Weights of a small sound classifier: norm layernorm.
Rows from block 2 of a small sound classifier, named by matrix and row number. Rows with one number belong to one neuron. Each number is 500 + 40 x the weight over its row's rms, rounded and kept within 0 to 999. All counts start at 0. Numbers have three digits each.
After each neuron's rows are labels from the 100 clips, of 14976, where the neuron reaches its highest value: "responds to" is what is common among them. Only what is clearly more common there than usual is listed. The data: acted Russian speech (Dusha). In brackets: how many of the 100.
# fc1: MLP up (model.blocks.2.mlp.fc1.weight, 1536x256), inputs 0-85
# fc2: MLP down (model.blocks.2.mlp.fc2.weight, 256x1536, transposed), outputs 0-85

fc1.184:519521456509514437490512484524438397500586462543483501531491463506484409518493511454462578521563529481445500529563467485434481467506505497496486524491524468465517532464522479514462452566474562379521533500459438490488518521489540389479468513500563437460443539
fc2.184:487474513469604528508469421579486476487443533500522484515522519492561510468524468465523491514582548487511513486496511542422397499498488533504547498368462513548362527498487502480504502601512491475516551536515498515472500551373471511509604485471475448537475527
responds to: emotion: positive (82)

fc1.241:483492501462537487528528517523485486535425530499526502403494488542513469418474448424477504564497519499482451499456498490492454526532472457504508479521476498504477482528529430545524545540598465461478493591549450530519500522515578478525506498520444571445434514
fc2.241:479516491469481544536490526429444458484530505531513586479509467449493460501586512440456524556508548504483557503480534474514491472520520503545457513588479551557586448465532519514535535519462495483508476528532500407523484417553565512518468497553523584453432486
responds to: emotion: angry (60)

fc1.641:464486448484506478445516469534503520486549495566441481494512557513518467447505553449410556564501514523422483541475450463448533488472476506503503522495482514495511481549457453497510463541527485540424512578528477520502491537497524517419475541497461488544461529
fc2.641:485519506516390541477512494381514529497531427496478546471478543509499494485480484517478487517390418515515496620483519459591543444511507455454486548606436501488607474487487503492538496429504563538512450494468517481546515441635515499487423549552507566424518448
responds to: emotion: angry (52)

fc1.591:520454525443540469494493537503473482497461498502439525519516479524558521471456449470515459524537550507523448448503495488513447501498546444453459498523473574570439462445532445542537571527492470474546445589502504470514500502440529485624500502535451521445501499
fc2.591:493519528482463582549450549408526486529494445472566522546477536456459485485498477483495503533442457509511556504459520534539562467468495468531520490565522497551538498476574522500490511436458547498527433466526481502557491481574487510504488489517569547422520453
responds to: emotion: angry (72)

fc1.142:500509402465517481555437524504461496514493493508598484516551574449536447500515516480456496566494534485415513451533490547484518504519548466488528491470475558576505480484553516519498505482501398507484507476553451536438480515469527432506461494548523499466438519
fc2.142:546442502510455551466506533415485474500515497499504557491457475455533555547540547510509455502414571533517511531560530489601540418476495484504424481618447549490601508466524492479521536454454461487552462469508489450487463416584454505540475562573510545451524498
responds to: emotion: positive (56)

fc1.348:454460493543529510529503464555531492519501586482518499454532459420516483509559538505513432561501533490507578474466488496496523460529491529488513400469550559489448462415500502496533491488489467425527543398497499527537473520452482501517537566537566481523494567
fc2.348:511443541513446537486502513393546551481445432511550509512473466520518519476414482524528437497415549502529517452502473524579485476465532413429407464612461506514541502537531447522469514493530444546531439429480554494469514471500484478523464531573498482460518469
responds to: emotion: positive (45)

fc1.510:506494491523493489532472420519452486561446466449520561539550488459509487461587458481475506566463488383462504518544530507475482492568551462531503556513501577549488521457450476488469413502481488453509525500445496557424498569525522464508512453508514498485497518
fc2.510:525492506500380565480496547393522519494526442475482519479474504482431500517496500564511478486380443510521504540501502506608561452488491472471473481626508483462602479483523478500508506389494537521522478465472533501563535438612503484500452520529509593430521461
responds to: emotion: positive (41)

fc1.217:496475503522516430446543552521417510514448455469505515439504428471519501423472413509508440553516522443469460533554504446510481520450537473519511469564430502479434507531511445562516477555514480538473512510589419530512455496513575496546504457510559524500483500
fc2.217:465487478463643495518455540647453480529523529502549527522514413449476483501518573472448516521588536460483464447516475546454489487485545543522539471515499557560449515498513536525507518551456466486503522533535435534499430542497525511494512468517518469524469528
responds to: emotion: angry (65)

fc1.387:555500510483536522477460445502533422527531492519501524422493517479518457467552524456445481508526530455522544435451484504455455479513467545526592571466589514464527527477424535516460539508560546478520555442441527508441477531483478498496501441503516461562532522
fc2.387:499500455447423584417499483386456532448499483496473512451496550531451470504487499523516494512381531535508521541491464453558567484514493532445466512609492543510569479499506464535514515429527435490496476508487515479551555435594494478492440575512482586461495461
responds to: emotion: angry (41)

fc1.202:517543534413507505530481473479498481485485401485541545472540537478561533494478434444522523497520518511513466581519589447505435509540530512451470506528455501524499507508552481546427549541407515489502505457524463491529539487475514478565493475447503474441492478
fc2.202:531456534533417534494500541448504460514501451528549562532455503458435519477487499554588457470460482483565436538526531467523551457430463476543468502565532505469572524474511497480477490413489514471546447459541525542497467456553473494507492520563518591458509497
responds to: emotion: angry (70)

fc1.423:509520508510507524559435457508485488510563545532542571479521431486547519517504444505416580504495526518504586472490512495482497507504452542528514569421566504483520567465470477449521550460495497522555425519485516453507485512447471552484512435444559484566502539
fc2.423:513452494457540526474454494490420414526578473501543497533516533483556463453543492489435567497516496497489485498545530475478442428533447495578562570496450458560526516538468538522507511531525492496507508530464460469420488545452417591475442434461564469505556542
responds to: emotion: positive (44)

fc1.294:564430461455536494525496406508483421515495519558472525525506558472493452511552480417511511524489546531503596482425484489472430467456455563502580546439624474513446546473476499523553516519514501495494511518460480472514482516476502554504532478396540489523487555
fc2.294:511463543598566551511496494513437402543514474471529555482551553517460481509467537536499524454562540482485558474532517524414489478524482551581472484478467475506491544472478436551503500513484499466463558512473504471469524544560409566436498390492521470502451514
responds to: emotion: positive (46)

fc1.677:525519499455541470486450494531437467516474435438458517466561507513592463498471470446487498495536555471493453481531562488431452528540539545454452484482483517531485448459488448532475541574446437441481555559487476567451533497457515482568537498478452456487447504
fc2.677:465525472447579476512499454539449522459525515465502487504540485541502470463536468492445513501606543480469560490521486514472477500547541560489495533458518536545470462566540444566472526488501411516456571539479523502505522532457541530466516552472497475517482481
responds to: emotion: positive (55)

fc1.354:439559444535514425542473499521541556520514553507499499480551526524549560412481527513424461465517527477461510529509512514514461597485512451481574448464550489490523482502524551571494540518518462524436474488499509542490484515481483478505426479547509462503440460
fc2.354:543496488471439604443519451370478475459467510540464521448507517510461485546559467503555527466463510547547566521524506492504528483527478535474497503534504541520533518463508412462507512464516551476541513524481512444500529458573484530492488503490438562490507522
responds to: emotion: angry (51)

fc1.161:563491483472493473415516430487493533521510514488519515483487398424581541466565460514490462533507523487501487468464549392495501581451475460498450479555473519503526515479542435563465530518549487512522439511497476492530460507491525518550496506505508509492484513
fc2.161:502574480438512568495463542570471489486492476491510499499551467492428491519499485485488546446536424494478582500573448572508527510535480557470570485548512538591491479514478501467562519400486556487475569539507447487580484525526459584479478457484509486557520575
responds to: emotion: angry (44)

fc1.346:524485490505503463476389511505466468523472426444490503572488511486503467541499491511455496500470491461509526508519507533489524511556506524460524580502484357493522510557366485565487502501525499475456517559483437552523546501537498549432467432466508490468505501
fc2.346:566485505460417567485520518398499501472468426482492522471465483538396493497470482553521475496370512535541512522500494498563570430471474500465483486629514521458563490471499415500482521415515513506532478484505509488552520427604473481522466521543521594417517467
responds to: emotion: positive (39)