config.yaml
arch: "transformer"
model: "sound classifier"
dataset: "acted Russian speech (Dusha)"
train_examples: 26041
gain_aug_db: 10
time_shift_ms: 50
n_mels: 80
hop_length: 160
input: "log_mel"
spec_augment: true
win_length: 512
targets: ["emotion"]
num_classes: 4
norm: "layernorm"
norm_position: "pre"
hidden_act: "quick_gelu"
mlp_ratio: 6
head_dim: 48
fused_qkv: true
bias: "none"
qk_norm: false
parallel_block: false
inner_norm: false
drop_path: 0.05
subsampling: 4
layers: 6
width: 256
positions: "rope"
pooling: "class_token"
loss: "cross_entropy"
init: "lecun_normal"
residual_init: "zero_last"
optimizer: "ademamix"
learning_rate: 0.00075
beta1: 0.9
beta2: 0.999
eps: 1e-08
beta3: 0.9995
alpha: 4
max_steps: 12900
batch_size: 128
epochs: 63.4
lr_schedule: "cosine"
final_lr_fraction: 0.1
warmup_steps: 380
weight_decay: 0.3
Rows from block 3 of a small sound classifier, named by matrix and row number. Rows with one number belong to one neuron. Each number is 500 + 40 x the weight over its row's rms, rounded and kept within 0 to 999. All counts start at 0. Numbers have three digits each. After the name is the row's rms in percent of the matrix's.
After each neuron's rows are labels from the 100 clips, of 14976, where the neuron reaches its highest value: "top examples" is what is common among them; "loudest band" is the band of the loudest frequency at the time of the peak. Only what is clearly more common there than usual is listed. The data: acted Russian speech (Dusha).
# fc1: MLP up (model.blocks.3.mlp.fc1.weight, 1536x256), inputs 0-85
# fc2: MLP down (model.blocks.3.mlp.fc2.weight, 256x1536, transposed), outputs 0-85

fc1.341 101:579527452489529488567414566514552464562486473484578504483540510428485477530528530502525473495505522499465546452448514478521461508495486488519530456485601425520470484463518594472511506506524470447423485470428426536482423529526529491486462463540553478505535512
fc2.341 093:532461534555433543487534574436547476565527445501515540521453464467443528544469560564472504473494460492536479454536546507574573444441489449559461460587525471469533526490493486503474478465464517503545453448543511529562479449567530515560424465557564576488528500
top examples: emotion: angry
loudest band: 250 to 500 Hz; 500 to 1000 Hz

fc1.502 100:490495424497497450511508515536434471484545524512489475478525428523560506527486545491418450510532532457447472486520526475502483491494495502491465504486470493509478507471591520573531520526494503468397491474361494544500584545494583427499447446560505451519410490
fc2.502 096:442500511501587418542459447549503503481500534507515517543519489551603501435508440478520518525589614503501467440471488515432449554469496490555487549396524458489441503531514527540497542597469472497484494511491517515436464547392501521539566503482476403559498484
top examples: emotion: angry
loudest band: 500 to 1000 Hz

fc1.584 079:429546535490530452464565394513528494462491564493470560484527508528556517461508492433549536546524531492457446498435521443506439555561628553452449546497477536453447523532485540476484489529449497435535518459475513504508465477499554493538544497431472431551479485
fc2.584 086:501512493510616421537512468611484466505476542519509467515524505497575506490531493444513521490597613491482483495504513489404402554521481518537514505373509483502413512500477514492489500603507483474472530526490476502419477559390496521505571471456467419560489539
top examples: emotion: angry
loudest band: 250 to 500 Hz

fc1.191 083:520487441488544456459482497544410463530421531520545531445535468508485515550451477457466512497496510495460491556481463520471467537492501522485551535492521523529457575483512495482531505551493474542503517507512459540421462532496492491487517478547536462524451524
fc2.191 097:515434570578564503497549488530514449519457539523510534538470459508543554494486496447533521472566599503537502479505545484431425555462481505509514460442495468462433525453469507478462534627428477454541470524547490477480490486410495521497546469480502476531517500
top examples: emotion: angry
loudest band: 4000 to 8000 Hz

fc1.437 102:498466509523511523442552484495452481495526452460483503510474432446556519445531465461557467508515542441483490505477530499508438512475539494569423494542509487479446473530483457525446437565437472513512518451571518566526480494415476454541577527485511518508484512
fc2.437 084:533512500488385568489503495402477515486529471516462561495492477516434506522532490526476490491419386475505503523504472500569598447514518513489456492639472516531607491480512474515529502396509558536509490513475478478581509443601490505499454513521505592453524487
top examples: emotion: positive
loudest band: 250 to 500 Hz

fc1.95 092:521488486518510483455518480530507491500444499526534426464539532450502452533543453476556521504511553500504530475542527511424484556513426592481488480449528467473473457494480471491467515532454376438447568518565462477474515495429518486527558480420488493480501506
fc2.95 091:510483540493375570475486554406514525517593438460552496530470448502450488491468511562472454498403433471502467516502521525582592421470534437497451488606496506487615484521562478533481461395481498529522475431485523527573499441579527470509469499564531580456515476
top examples: emotion: positive
loudest band: 250 to 500 Hz

fc1.626 106:489450439582506551504488511548413405489498477502481524481542503455465433503516534432472490567524501480484521463462512487417492449518481508468486472475555521419494467441534504454502531490484481457475494458478541470492473525472465561512509543476575532529484547
fc2.626 100:515471502483509506508510457490457505497477570498517498496493467507572499482547506486523515499508602518505516415439529440464504513474482510478488545454538374555448513490474476545514427616511438495511549536513526507500616518412499484525531479503472506500466493
top examples: emotion: positive
loudest band: 250 to 500 Hz

fc1.316 068:470510526533532497479531474509528511488504533534524514417498498470528454456494476358555490540514544531411478482441548418472468591513541495558470521488504456492472443443530522469518571556488470463468445484508486554480482501535569476518559474482495460520454496
fc2.316 085:495511499527615432537488496608506485534517542511518480513519476494571496484522509463489513508626622480475466459498536481420424542493505493540516508381530488515420515520500534504483480590485493490479520507498496530423468570395536507522561455482498405545477533
top examples: emotion: angry
loudest band: 250 to 500 Hz

fc1.212 081:490480481542490466535430530529500522543533547487567412516486527446512517512475505487544479516456504374399541489537492600470468519502521488512495525486524472517491487447418565470505487500513445534469533429492467522534384527503431459450532398495587477516493526
fc2.212 082:461506454500588420523531470592488490491510567506494489496519501489589480492572511437511508530577628506474482457480488468396410514515486528513519515382503481512398492507474545504504467587500455461483553533493505495441492559374509504503591517472478418547459519
top examples: emotion: angry; emotion: positive
loudest band: 250 to 500 Hz; 500 to 1000 Hz

fc1.635 090:477491535504546513525454557528506433513584473484571544492493485439499479446446609485447450545519531473466494474445491507503498492444502483546446438505541540474487483551496507554432493530414431487524492477427471505543451524516565544522479491518508463554507489
fc2.635 071:507477528538483560482542538427515486543518437472551542551476482454464517476485530477508480470477545469525498449501513520553582409462508480525458490622518478457554483489509423523458471468455511539533482449503501504533474446582550482540500463556564568429502454
top examples: emotion: positive
loudest band: 500 to 1000 Hz

fc1.1 102:481445491501524470463533466500418504477468476502486489474506458431529474406528425456572403498513550464515458445519546464516488511482488498444452513544476515526459432478493456547506500530492439455481518463567518525514447450455556444543554524501485547456478488
fc2.1 095:517480500548391560498487536431525515545602447497528524541464476441444503519498538525463503508452392470505486481502517497563554453447495450513455461590503504474554515477533547530462459429466540485550469436505476516557436458586542482535478476582565556456522512
top examples: emotion: angry
loudest band: 250 to 500 Hz

fc1.415 104:550529508551529455512438457536431446509515450458514442471509522486579485474550503475421515488521513485486480561459543435462439526523473500476559528420530503437479497517520465540472524549480548423442488522433469539489570507485533484462495437485496437491454503
fc2.415 091:430484501457528492459481420498482546483466500509525488493494511515565500444501503494532506547498506507455474495476447543499413501489562471492548542482453557514405489531493479567421519587529501585492505498508499482444484534422512500487546524491511426479480475
top examples: emotion: positive
loudest band: 250 to 500 Hz

fc1.358 089:512537430481496481532422487477489499475565570552462531533487535456558465510518499488478566557518518495437510510469468465466442527523464508500561539497509449516531492571516558581582555521573481434476473516524512513457487519471598558512464496478491458535492477
fc2.358 089:478514484512611418527481463581470478496501536521514490546509542530575488476539499446490536511603592476454518444495504497406399518528497521537498548378503495543410517505488546478484499621502471465482490550448477479410474557387503531492545485503480407539511516
top examples: emotion: positive
loudest band: 500 to 1000 Hz

fc1.566 097:485487448584511505518537516502514443492479556495507618436500496471528429493502523409507522568493510490403506483447514469435467491531556468401506518529500493515520512482489543467502535526481592446483452496490514462534506499494506556483520544501474482510445541
fc2.566 094:485525490493587436563533485625515524497474530538495464506544498550499504468471490483489518499607551506462493493507522476421486583513522542536479477390561510464413496471454496451461497582508484497457515498509452487443458568447442486529538501461458455520466505
top examples: emotion: positive
loudest band: 500 to 1000 Hz

fc1.34 088:522447515537517488566477545494528454553539564494511582488531446469506407460463517495469508529546535475510525470522526512427470507480532498555517485453485543560495535520510498504494498529438428475498473535524448574562540503488537441426460485537553524496470554
fc2.34 086:477512495534640432543496483593491471538486540502527480520521532474577484480550508453488512493613584484467504456498532451414417518528494507542510500371524487566408520506541524507499491602488486455490549515509501490476526562399475503480582482509484444545455537
top examples: emotion: positive
loudest band: 250 to 500 Hz; 500 to 1000 Hz

fc1.517 104:560463473502533460483480454502467410506454480531533506471494504523501527481513523445527519435513528469525469557574544490490481486496477539519522564494528483589476617519505470537497500530519590417488529577477449522500520486442493517453502503559514451444472503
fc2.517 102:439498542525455430492473475444579547516492436479541469511409511512552547459486510520480460528490472504478470436485519527546480506441517441484435550476523569497498480576587483527455509524494455550518469489487565524443483509423548484572500565539529422484481459
top examples: emotion: positive
loudest band: 250 to 500 Hz

fc1.9 095:540499534578526551559465508501578499506566513532520563475512415509563486495489480485431522513533517521449525514512509492530443515566487555491500483480544487518506507443519544491479596511526450397476490491542542480537474516458528570447476508513538457501523470
fc2.9 105:499522477469391563491498513397495533478500458492474517470503522516415484515489479535504492505405389511510524555509469523582596474514500510449493508619491524489593476493516455511529511399524534521492503495484504479582523446633495483487420532506502593439507469
top examples: emotion: positive
loudest band: 250 to 500 Hz

fc1.55 072:502505473505547522431432527524416462540549490487518537497517537471481454472448536510480450501517526457433441487462483541515517474494538481449461458532474565498470517498528515563449446498480465507512453483479514550492470555481560425515480493524516493509548532
fc2.55 089:510492515500410549490503551406524525529529426459542523512470460474458484495468524547466461513446476467503485488493515520574598431453533455496458495623532511473582471508544450544487464426486499536520474450490531535559503447578563463543459511564546571433498441
top examples: emotion: positive
loudest band: 500 to 1000 Hz

fc1.668 105:469569529507546483448515523538463504481584483477485492582530463550546485439466539500425527497552522436435465496505505493468487497498617469516480431515476474466510523554456542502452387544446560518489495420444496523499546536498516467533470522457522453518515511
fc2.668 094:498536488492621447537497457591472476485491556507497495487546517512579502458560470430493521496592620479475487470503516505404394548542498539513474518389484487524444506494472554501509531587488506481459548539478476500451494547396505527480559467454450417568480521
top examples: emotion: angry
loudest band: 250 to 500 Hz

fc1.687 099:484501475584514483484514505516490490491471562522446588424537520490508480501474543420531459474554519478485478568475500445466469551526528564505544528492571530454485529485439465463491537518587482472412473485512543528515524522470506472497531544535480477528456473
fc2.687 095:497508456498595473489568438561514500523521542516480469499511553433546499497576517440552526497578596534455505472502498495424413550519456518560488483466484482546441517474511489525480487591525514459472499537532487462462469551402477535422592467458481486532491502
top examples: emotion: positive
loudest band: 500 to 1000 Hz

fc1.491 082:506502502514549517519420571495477479556535456448532553507515458453488456528433552496453448516519551403420513465481510546488491435482564492526470420494492512462494481569467509515513418528462405535509461480426471514549528486494561467503462518563528504475491477
fc2.491 083:516487522502413575471514546401515506517535434461514520511473469472439488507468528560483473493439490487520492528500513508587585444472512473498461484632526498462595484498529443543501479419479516539520467459485533530561517439595550470524462516546542583453510459
top examples: emotion: angry
loudest band: 500 to 1000 Hz

fc1.639 098:519419489662526466475456532493492487542479571535492541517523527497542504538498512424515544537499544467433533519461508478454439455519518507489490498495526463422494515490423468517422486539462488498509505437493483532519465488507548500526488557505524457490473556
fc2.639 091:505487521511618445534549442612491472497486554520487456508523468550519494490483495490497519496616580505489469444507523488411462587515528511542494479391503484503398514506460481506468490603496463477463523527512466516417485568422522499525558493454474431541508536
top examples: emotion: angry
loudest band: 250 to 500 Hz

fc1.764 105:542458464479507486534467475489437462509578582486503555459500470448488444455482498439473485462510522459444481480489514478412460473491497548565462514469510483498501486535582514487469583530500404475466440528507450569498509515514546468438481436517509523492477505
fc2.764 091:481483479533627466529482471571514470540461534498531493489529520470575508487549512440518515502590562475466521470492542440402417503538477508554515520391475469566408517461533525501503481594483509457499559528512546455463523573410454520486583473496504443540441528
top examples: emotion: positive
loudest band: 250 to 500 Hz; 500 to 1000 Hz

fc1.474 087:489474468505543496524534524547405482531460465537511463503530505496503457481430456418524474487524524523449514456475488494464455469467540477555505437526505537543469528462520509581496527534507431530481473475431421524533423522486468477489522455530542483517504527
fc2.474 125:445538464451430495527441540429499556496519460458539494500516481518494463461470493523464460551420466477448488493451469522591533477497550453461479546577535536552555440536561490564491499438551451548458474476472527529535484477570539458511463510542499532440455445
top examples: emotion: angry
loudest band: 500 to 1000 Hz

fc1.446 074:540590468509531459548504558509551477507537498514538533464498431456514400486500503431534470516524538533414530472489476472508477519494521498588481475493571469451473478477501597476542455524513534464429473480440423538486479495513536488491527478554559447485486494
fc2.446 104:541460532542491533484496571461567478578552464473575514526468451428485503525486577546479483493567527460513460419507551486540515456442508435566454470511540465480454511497527489517467431548451518512538469444544537580510440489526568486586493426550569532499508508
top examples: emotion: angry
loudest band: 250 to 500 Hz

fc1.531 096:479448490623517460474551487489494491497449497549522567527455458511584536462493474494472456508513513470483510506453430469476460514436464490454501468504514488505450512459485453512501564540555530467526465570549533446578560517448480584535484466599516483513471523
fc2.531 110:478552468455370563526500488405483505479502452496471509477519548519439468501495472513520495491407405500498542543497467523571568491509490510484491529618516492535586470495540448481544520403543536515480495514486515467567509463588492500497442489503493619468482467
top examples: emotion: positive
loudest band: 500 to 1000 Hz; 250 to 500 Hz

fc1.588 093:523549469503508522523519465480443489499573506520479546495461445525538428516520533512468559528503510539474569515483458474504462438537463521515477533532545500355548489463488509546485510516464471490543548479460462462515514508493416464383507589502520455494556474
fc2.588 095:483490516520410554465507564416507520523550429463509527512476448489432491492446529542464476505431432479511465534515500480582598441448525462495488487639512518455582479518537457542483485411478519531526487451516521537572525445603545465529445510555550581440501456
top examples: emotion: positive
loudest band: 250 to 500 Hz

fc1.510 089:547452460483534466527387531512525559516522542490529545484525518498568528429537454503448461539517527501505539511458483551524484483569488527456415559461516463556514475479410470433482496499526440481522479517555510516488533517467476450456521460544443501461518483
fc2.510 114:504466526551472496469513543439550484550560429468574532547446453448550515499473535535473490487510516491521441461535556459577496455433503426514445477539494494458513522507526473529450476528452526509555456431529535591514492457557576489557476480558555524476506478
top examples: emotion: angry
loudest band: 250 to 500 Hz; 500 to 1000 Hz

fc1.17 104:458515460582492476519521494503455489506522489436447532491518515471545453474465523511443504482509527461429512553474492497463441517505490483468530529476508431515492470551549526552490523548517451450449446567404485526521606524455556501399424433480514468511444489
fc2.17 090:487507514531627441548510480611468462543497519485525475526537491505550494483526526465463535476643552462462509462509511484412478535539524516533543534405504454524417520509486489509495446599473493481484556531475505512481546594437513481518544468465535440523487547
top examples: emotion: positive
loudest band: 250 to 500 Hz

fc1.14 100:495478536549521573520410536503514498498541490508527579506526451517567433539472499525453513511525552484484566462489453516505464503518451504488553537477551467511505497471459540515511548533508479432514494543486557483548471535467567582501496474533546410517500539
fc2.14 091:503508493474389580490495522394500533486501456487488520472490504502424493507474482538502487505393410510511517541507486536584607478500504494453478499635483527486611476492522464507523519403516524520507480491500508485602512437620505487494432531518509601440511460
top examples: emotion: positive
loudest band: 500 to 1000 Hz

fc1.486 103:514474487465526472547539456567474463522384573489526435427585573486496547475462484401559521473516509456559508515471487532470450609493517569512559501479512529528407481516499474484476502528519518478458578514537472493445485538479492415565541444422508484518447501
fc2.486 083:521492536524368575491536556407537523503547459478539539506468483513472464494442519510486480493401445496508502496507536469565600448485520491492453511611516499468617493473533469521479479444459480504536486452494552523591537442557501452497476565543562602428481460
top examples: emotion: positive
loudest band: 250 to 500 Hz

fc1.459 096:522503491516547514466457535514471516503462503470475509453532429484477445500519522521544468491487523444486466428455635496450512533518559475536470515502497443499506479493436473512532445484561483538487514506480529620439489518506532442570559517480500543478463512
fc2.459 094:526489519508385576475509542407536517515524450482497528489472467480409496524471521553492485491416414507519501530514515505586631458475506476487472474635491504471602495492521459513504487401488537518530480464515517510600522441607520477512426514537536596447515479
top examples: emotion: angry
loudest band: 500 to 1000 Hz

fc1.751 104:488527479580504459476510437516514516487542474548501553478533528513565468487509481421421526582506513523380487534497482489483480454536477484492466517515514591452546488440511523512509558516596490456483501516470501501432462531499522461463491568519459461487411498
fc2.751 093:504503511493373569466511532392512534504532433487486521499475501506421498501479504550501476489407414495513491550510508504584611454469508482489456499642511539464616481513532467511502501401495534540521476467508516504594521431611516480505447525535514617451506456
top examples: emotion: angry
loudest band: 250 to 500 Hz

fc1.317 108:563448474520521493465418499467488453493445469510494573476488512479505480504536526472524536508527521480483511515533546431473460481471508477467508569489527446578480570496525467572477523547517524428485567572436486524425532504484511546453482521552501472439457524
fc2.317 094:472521497504558425531481459556551522515452473486519475524525558531544538463547517498468482534508492458451484439466501538497464513504519458475457548387491573531428472557554546514458486563505508545480503494459535484424434559399526495534508540508511376516487480
top examples: emotion: positive
loudest band: 250 to 500 Hz

fc1.31 090:493512443461512482571587450538417462479542490507531532429521380535507497456443503447456453502513512440414467552509476474513519579457560492477485549534447543442530488499555460604487528563542501491423541473477462572539483527532531363489450466527550455480467534
fc2.31 085:481501489504608413531478453566493491500497567526510498536518537526591516479527500462525499497587610486482470499476488475405418516508495524541521544362514460531421508525513549522472509603495431490486486530486481512396478559374485506515564491488476417552497493
top examples: emotion: angry
loudest band: 250 to 500 Hz

fc1.254 098:489535467501493493390455503480487443543545468536428522516499471464500505536522522524499545475493524471477450611528533487506508509452457504463519570501444441515503535539506425535488491513561518556461476561519481551462558487485490499414503430498535521451568543
fc2.254 120:440534482455534445495480476503488545455518478438496483513512509499557482436529449501480411547505574438461472543449480494504461444516559486459509537461490556528523436553568549524503449521538457541472523446498537527434495508455528473538547573469490469454466436
top examples: emotion: positive
loudest band: 250 to 500 Hz; 500 to 1000 Hz

fc1.500 096:483469556450524557470413477463494512498532539574507528476492442515546522529479471533447577528469537484491476511438474436481513494528527450506514527482502444475534490565472485477557528509484505564552538467528522516508484508468531544617475524486526502560523510
fc2.500 079:497523496480615443566514444574473500487504540522522501509521461546586521480488477488451550495628551491494461419518511514451423589528517486497537559384491461519445525545469563505469522568521509492472523538495480534461485566407580542521501481444477410558539513
top examples: emotion: positive
loudest band: 500 to 1000 Hz

fc1.606 082:450527516480542485497545497510513517477462472477619498559511484488476550457421491441519511414506527479476436538512542553474476517494551489520475548498482519479486500585533455484448548510496467544479519490516542534460474510475548531574543489469479459490569510
fc2.606 116:474527463444450509504525463494470494443438530534444506422543565566459511551521457473543535497421507554560553552510453522496524536560457577454582509517468488502546522459449498469585542463515512471465536553498474457499523468494465526468463557438460518524492515
top examples: emotion: angry
loudest band: 250 to 500 Hz

fc1.160 085:552539504478532533566481505519478496513589502502584528548497448487517484555586570488407454538521523495396571445464428466461504494504485523558537468464541489516513544453533540479506464512463456412512549520451442476516532543486462422485507505547534493525532499
fc2.160 097:525476521520403560482497559407541517540526440474539533501466461465430496509468542557489469501441444489518484496501527480586599433445518458516456476612528502467574492493531462525481470414480508525537467444522531532577490445591529470542458515565552590435498463
top examples: emotion: positive
loudest band: 250 to 500 Hz; 500 to 1000 Hz

fc1.249 091:499487541495526567466500500521490501492501530471504508468528461537491448534511504512550513456504510427550502458442526528473478557481517503537460539507500483467484471438449433478502475507448553523547608503550576512518523510453481457574599476423516550495465519
fc2.249 092:525495488495398586461528513396506518493493466515474544481481507495413512530477494514512503482399389521525517535535494508566591460498487503465472485647478508486598497477499458504516517407514557515515486496509487475573510425616488512483433521519513601444514481
top examples: emotion: positive
loudest band: 250 to 500 Hz

fc1.627 091:540456460499571486515485488518458543533453503517548525547535553459518505484430505470529457561527543474482534481486510548463505462453503523493490499447490581534479509496502481482413472517486407552487477467555505519428454553496475459463561542492517510525499519
fc2.627 107:426560458437421520512475513407491558475507465470488492461538511514465448476520484510487467550419486495477515545472460529556593473511530496443505536601510555524586451520549493533524491427533491522455526490483517501565518474591535456508468549506505561436456446
top examples: emotion: angry
loudest band: 250 to 500 Hz; 500 to 1000 Hz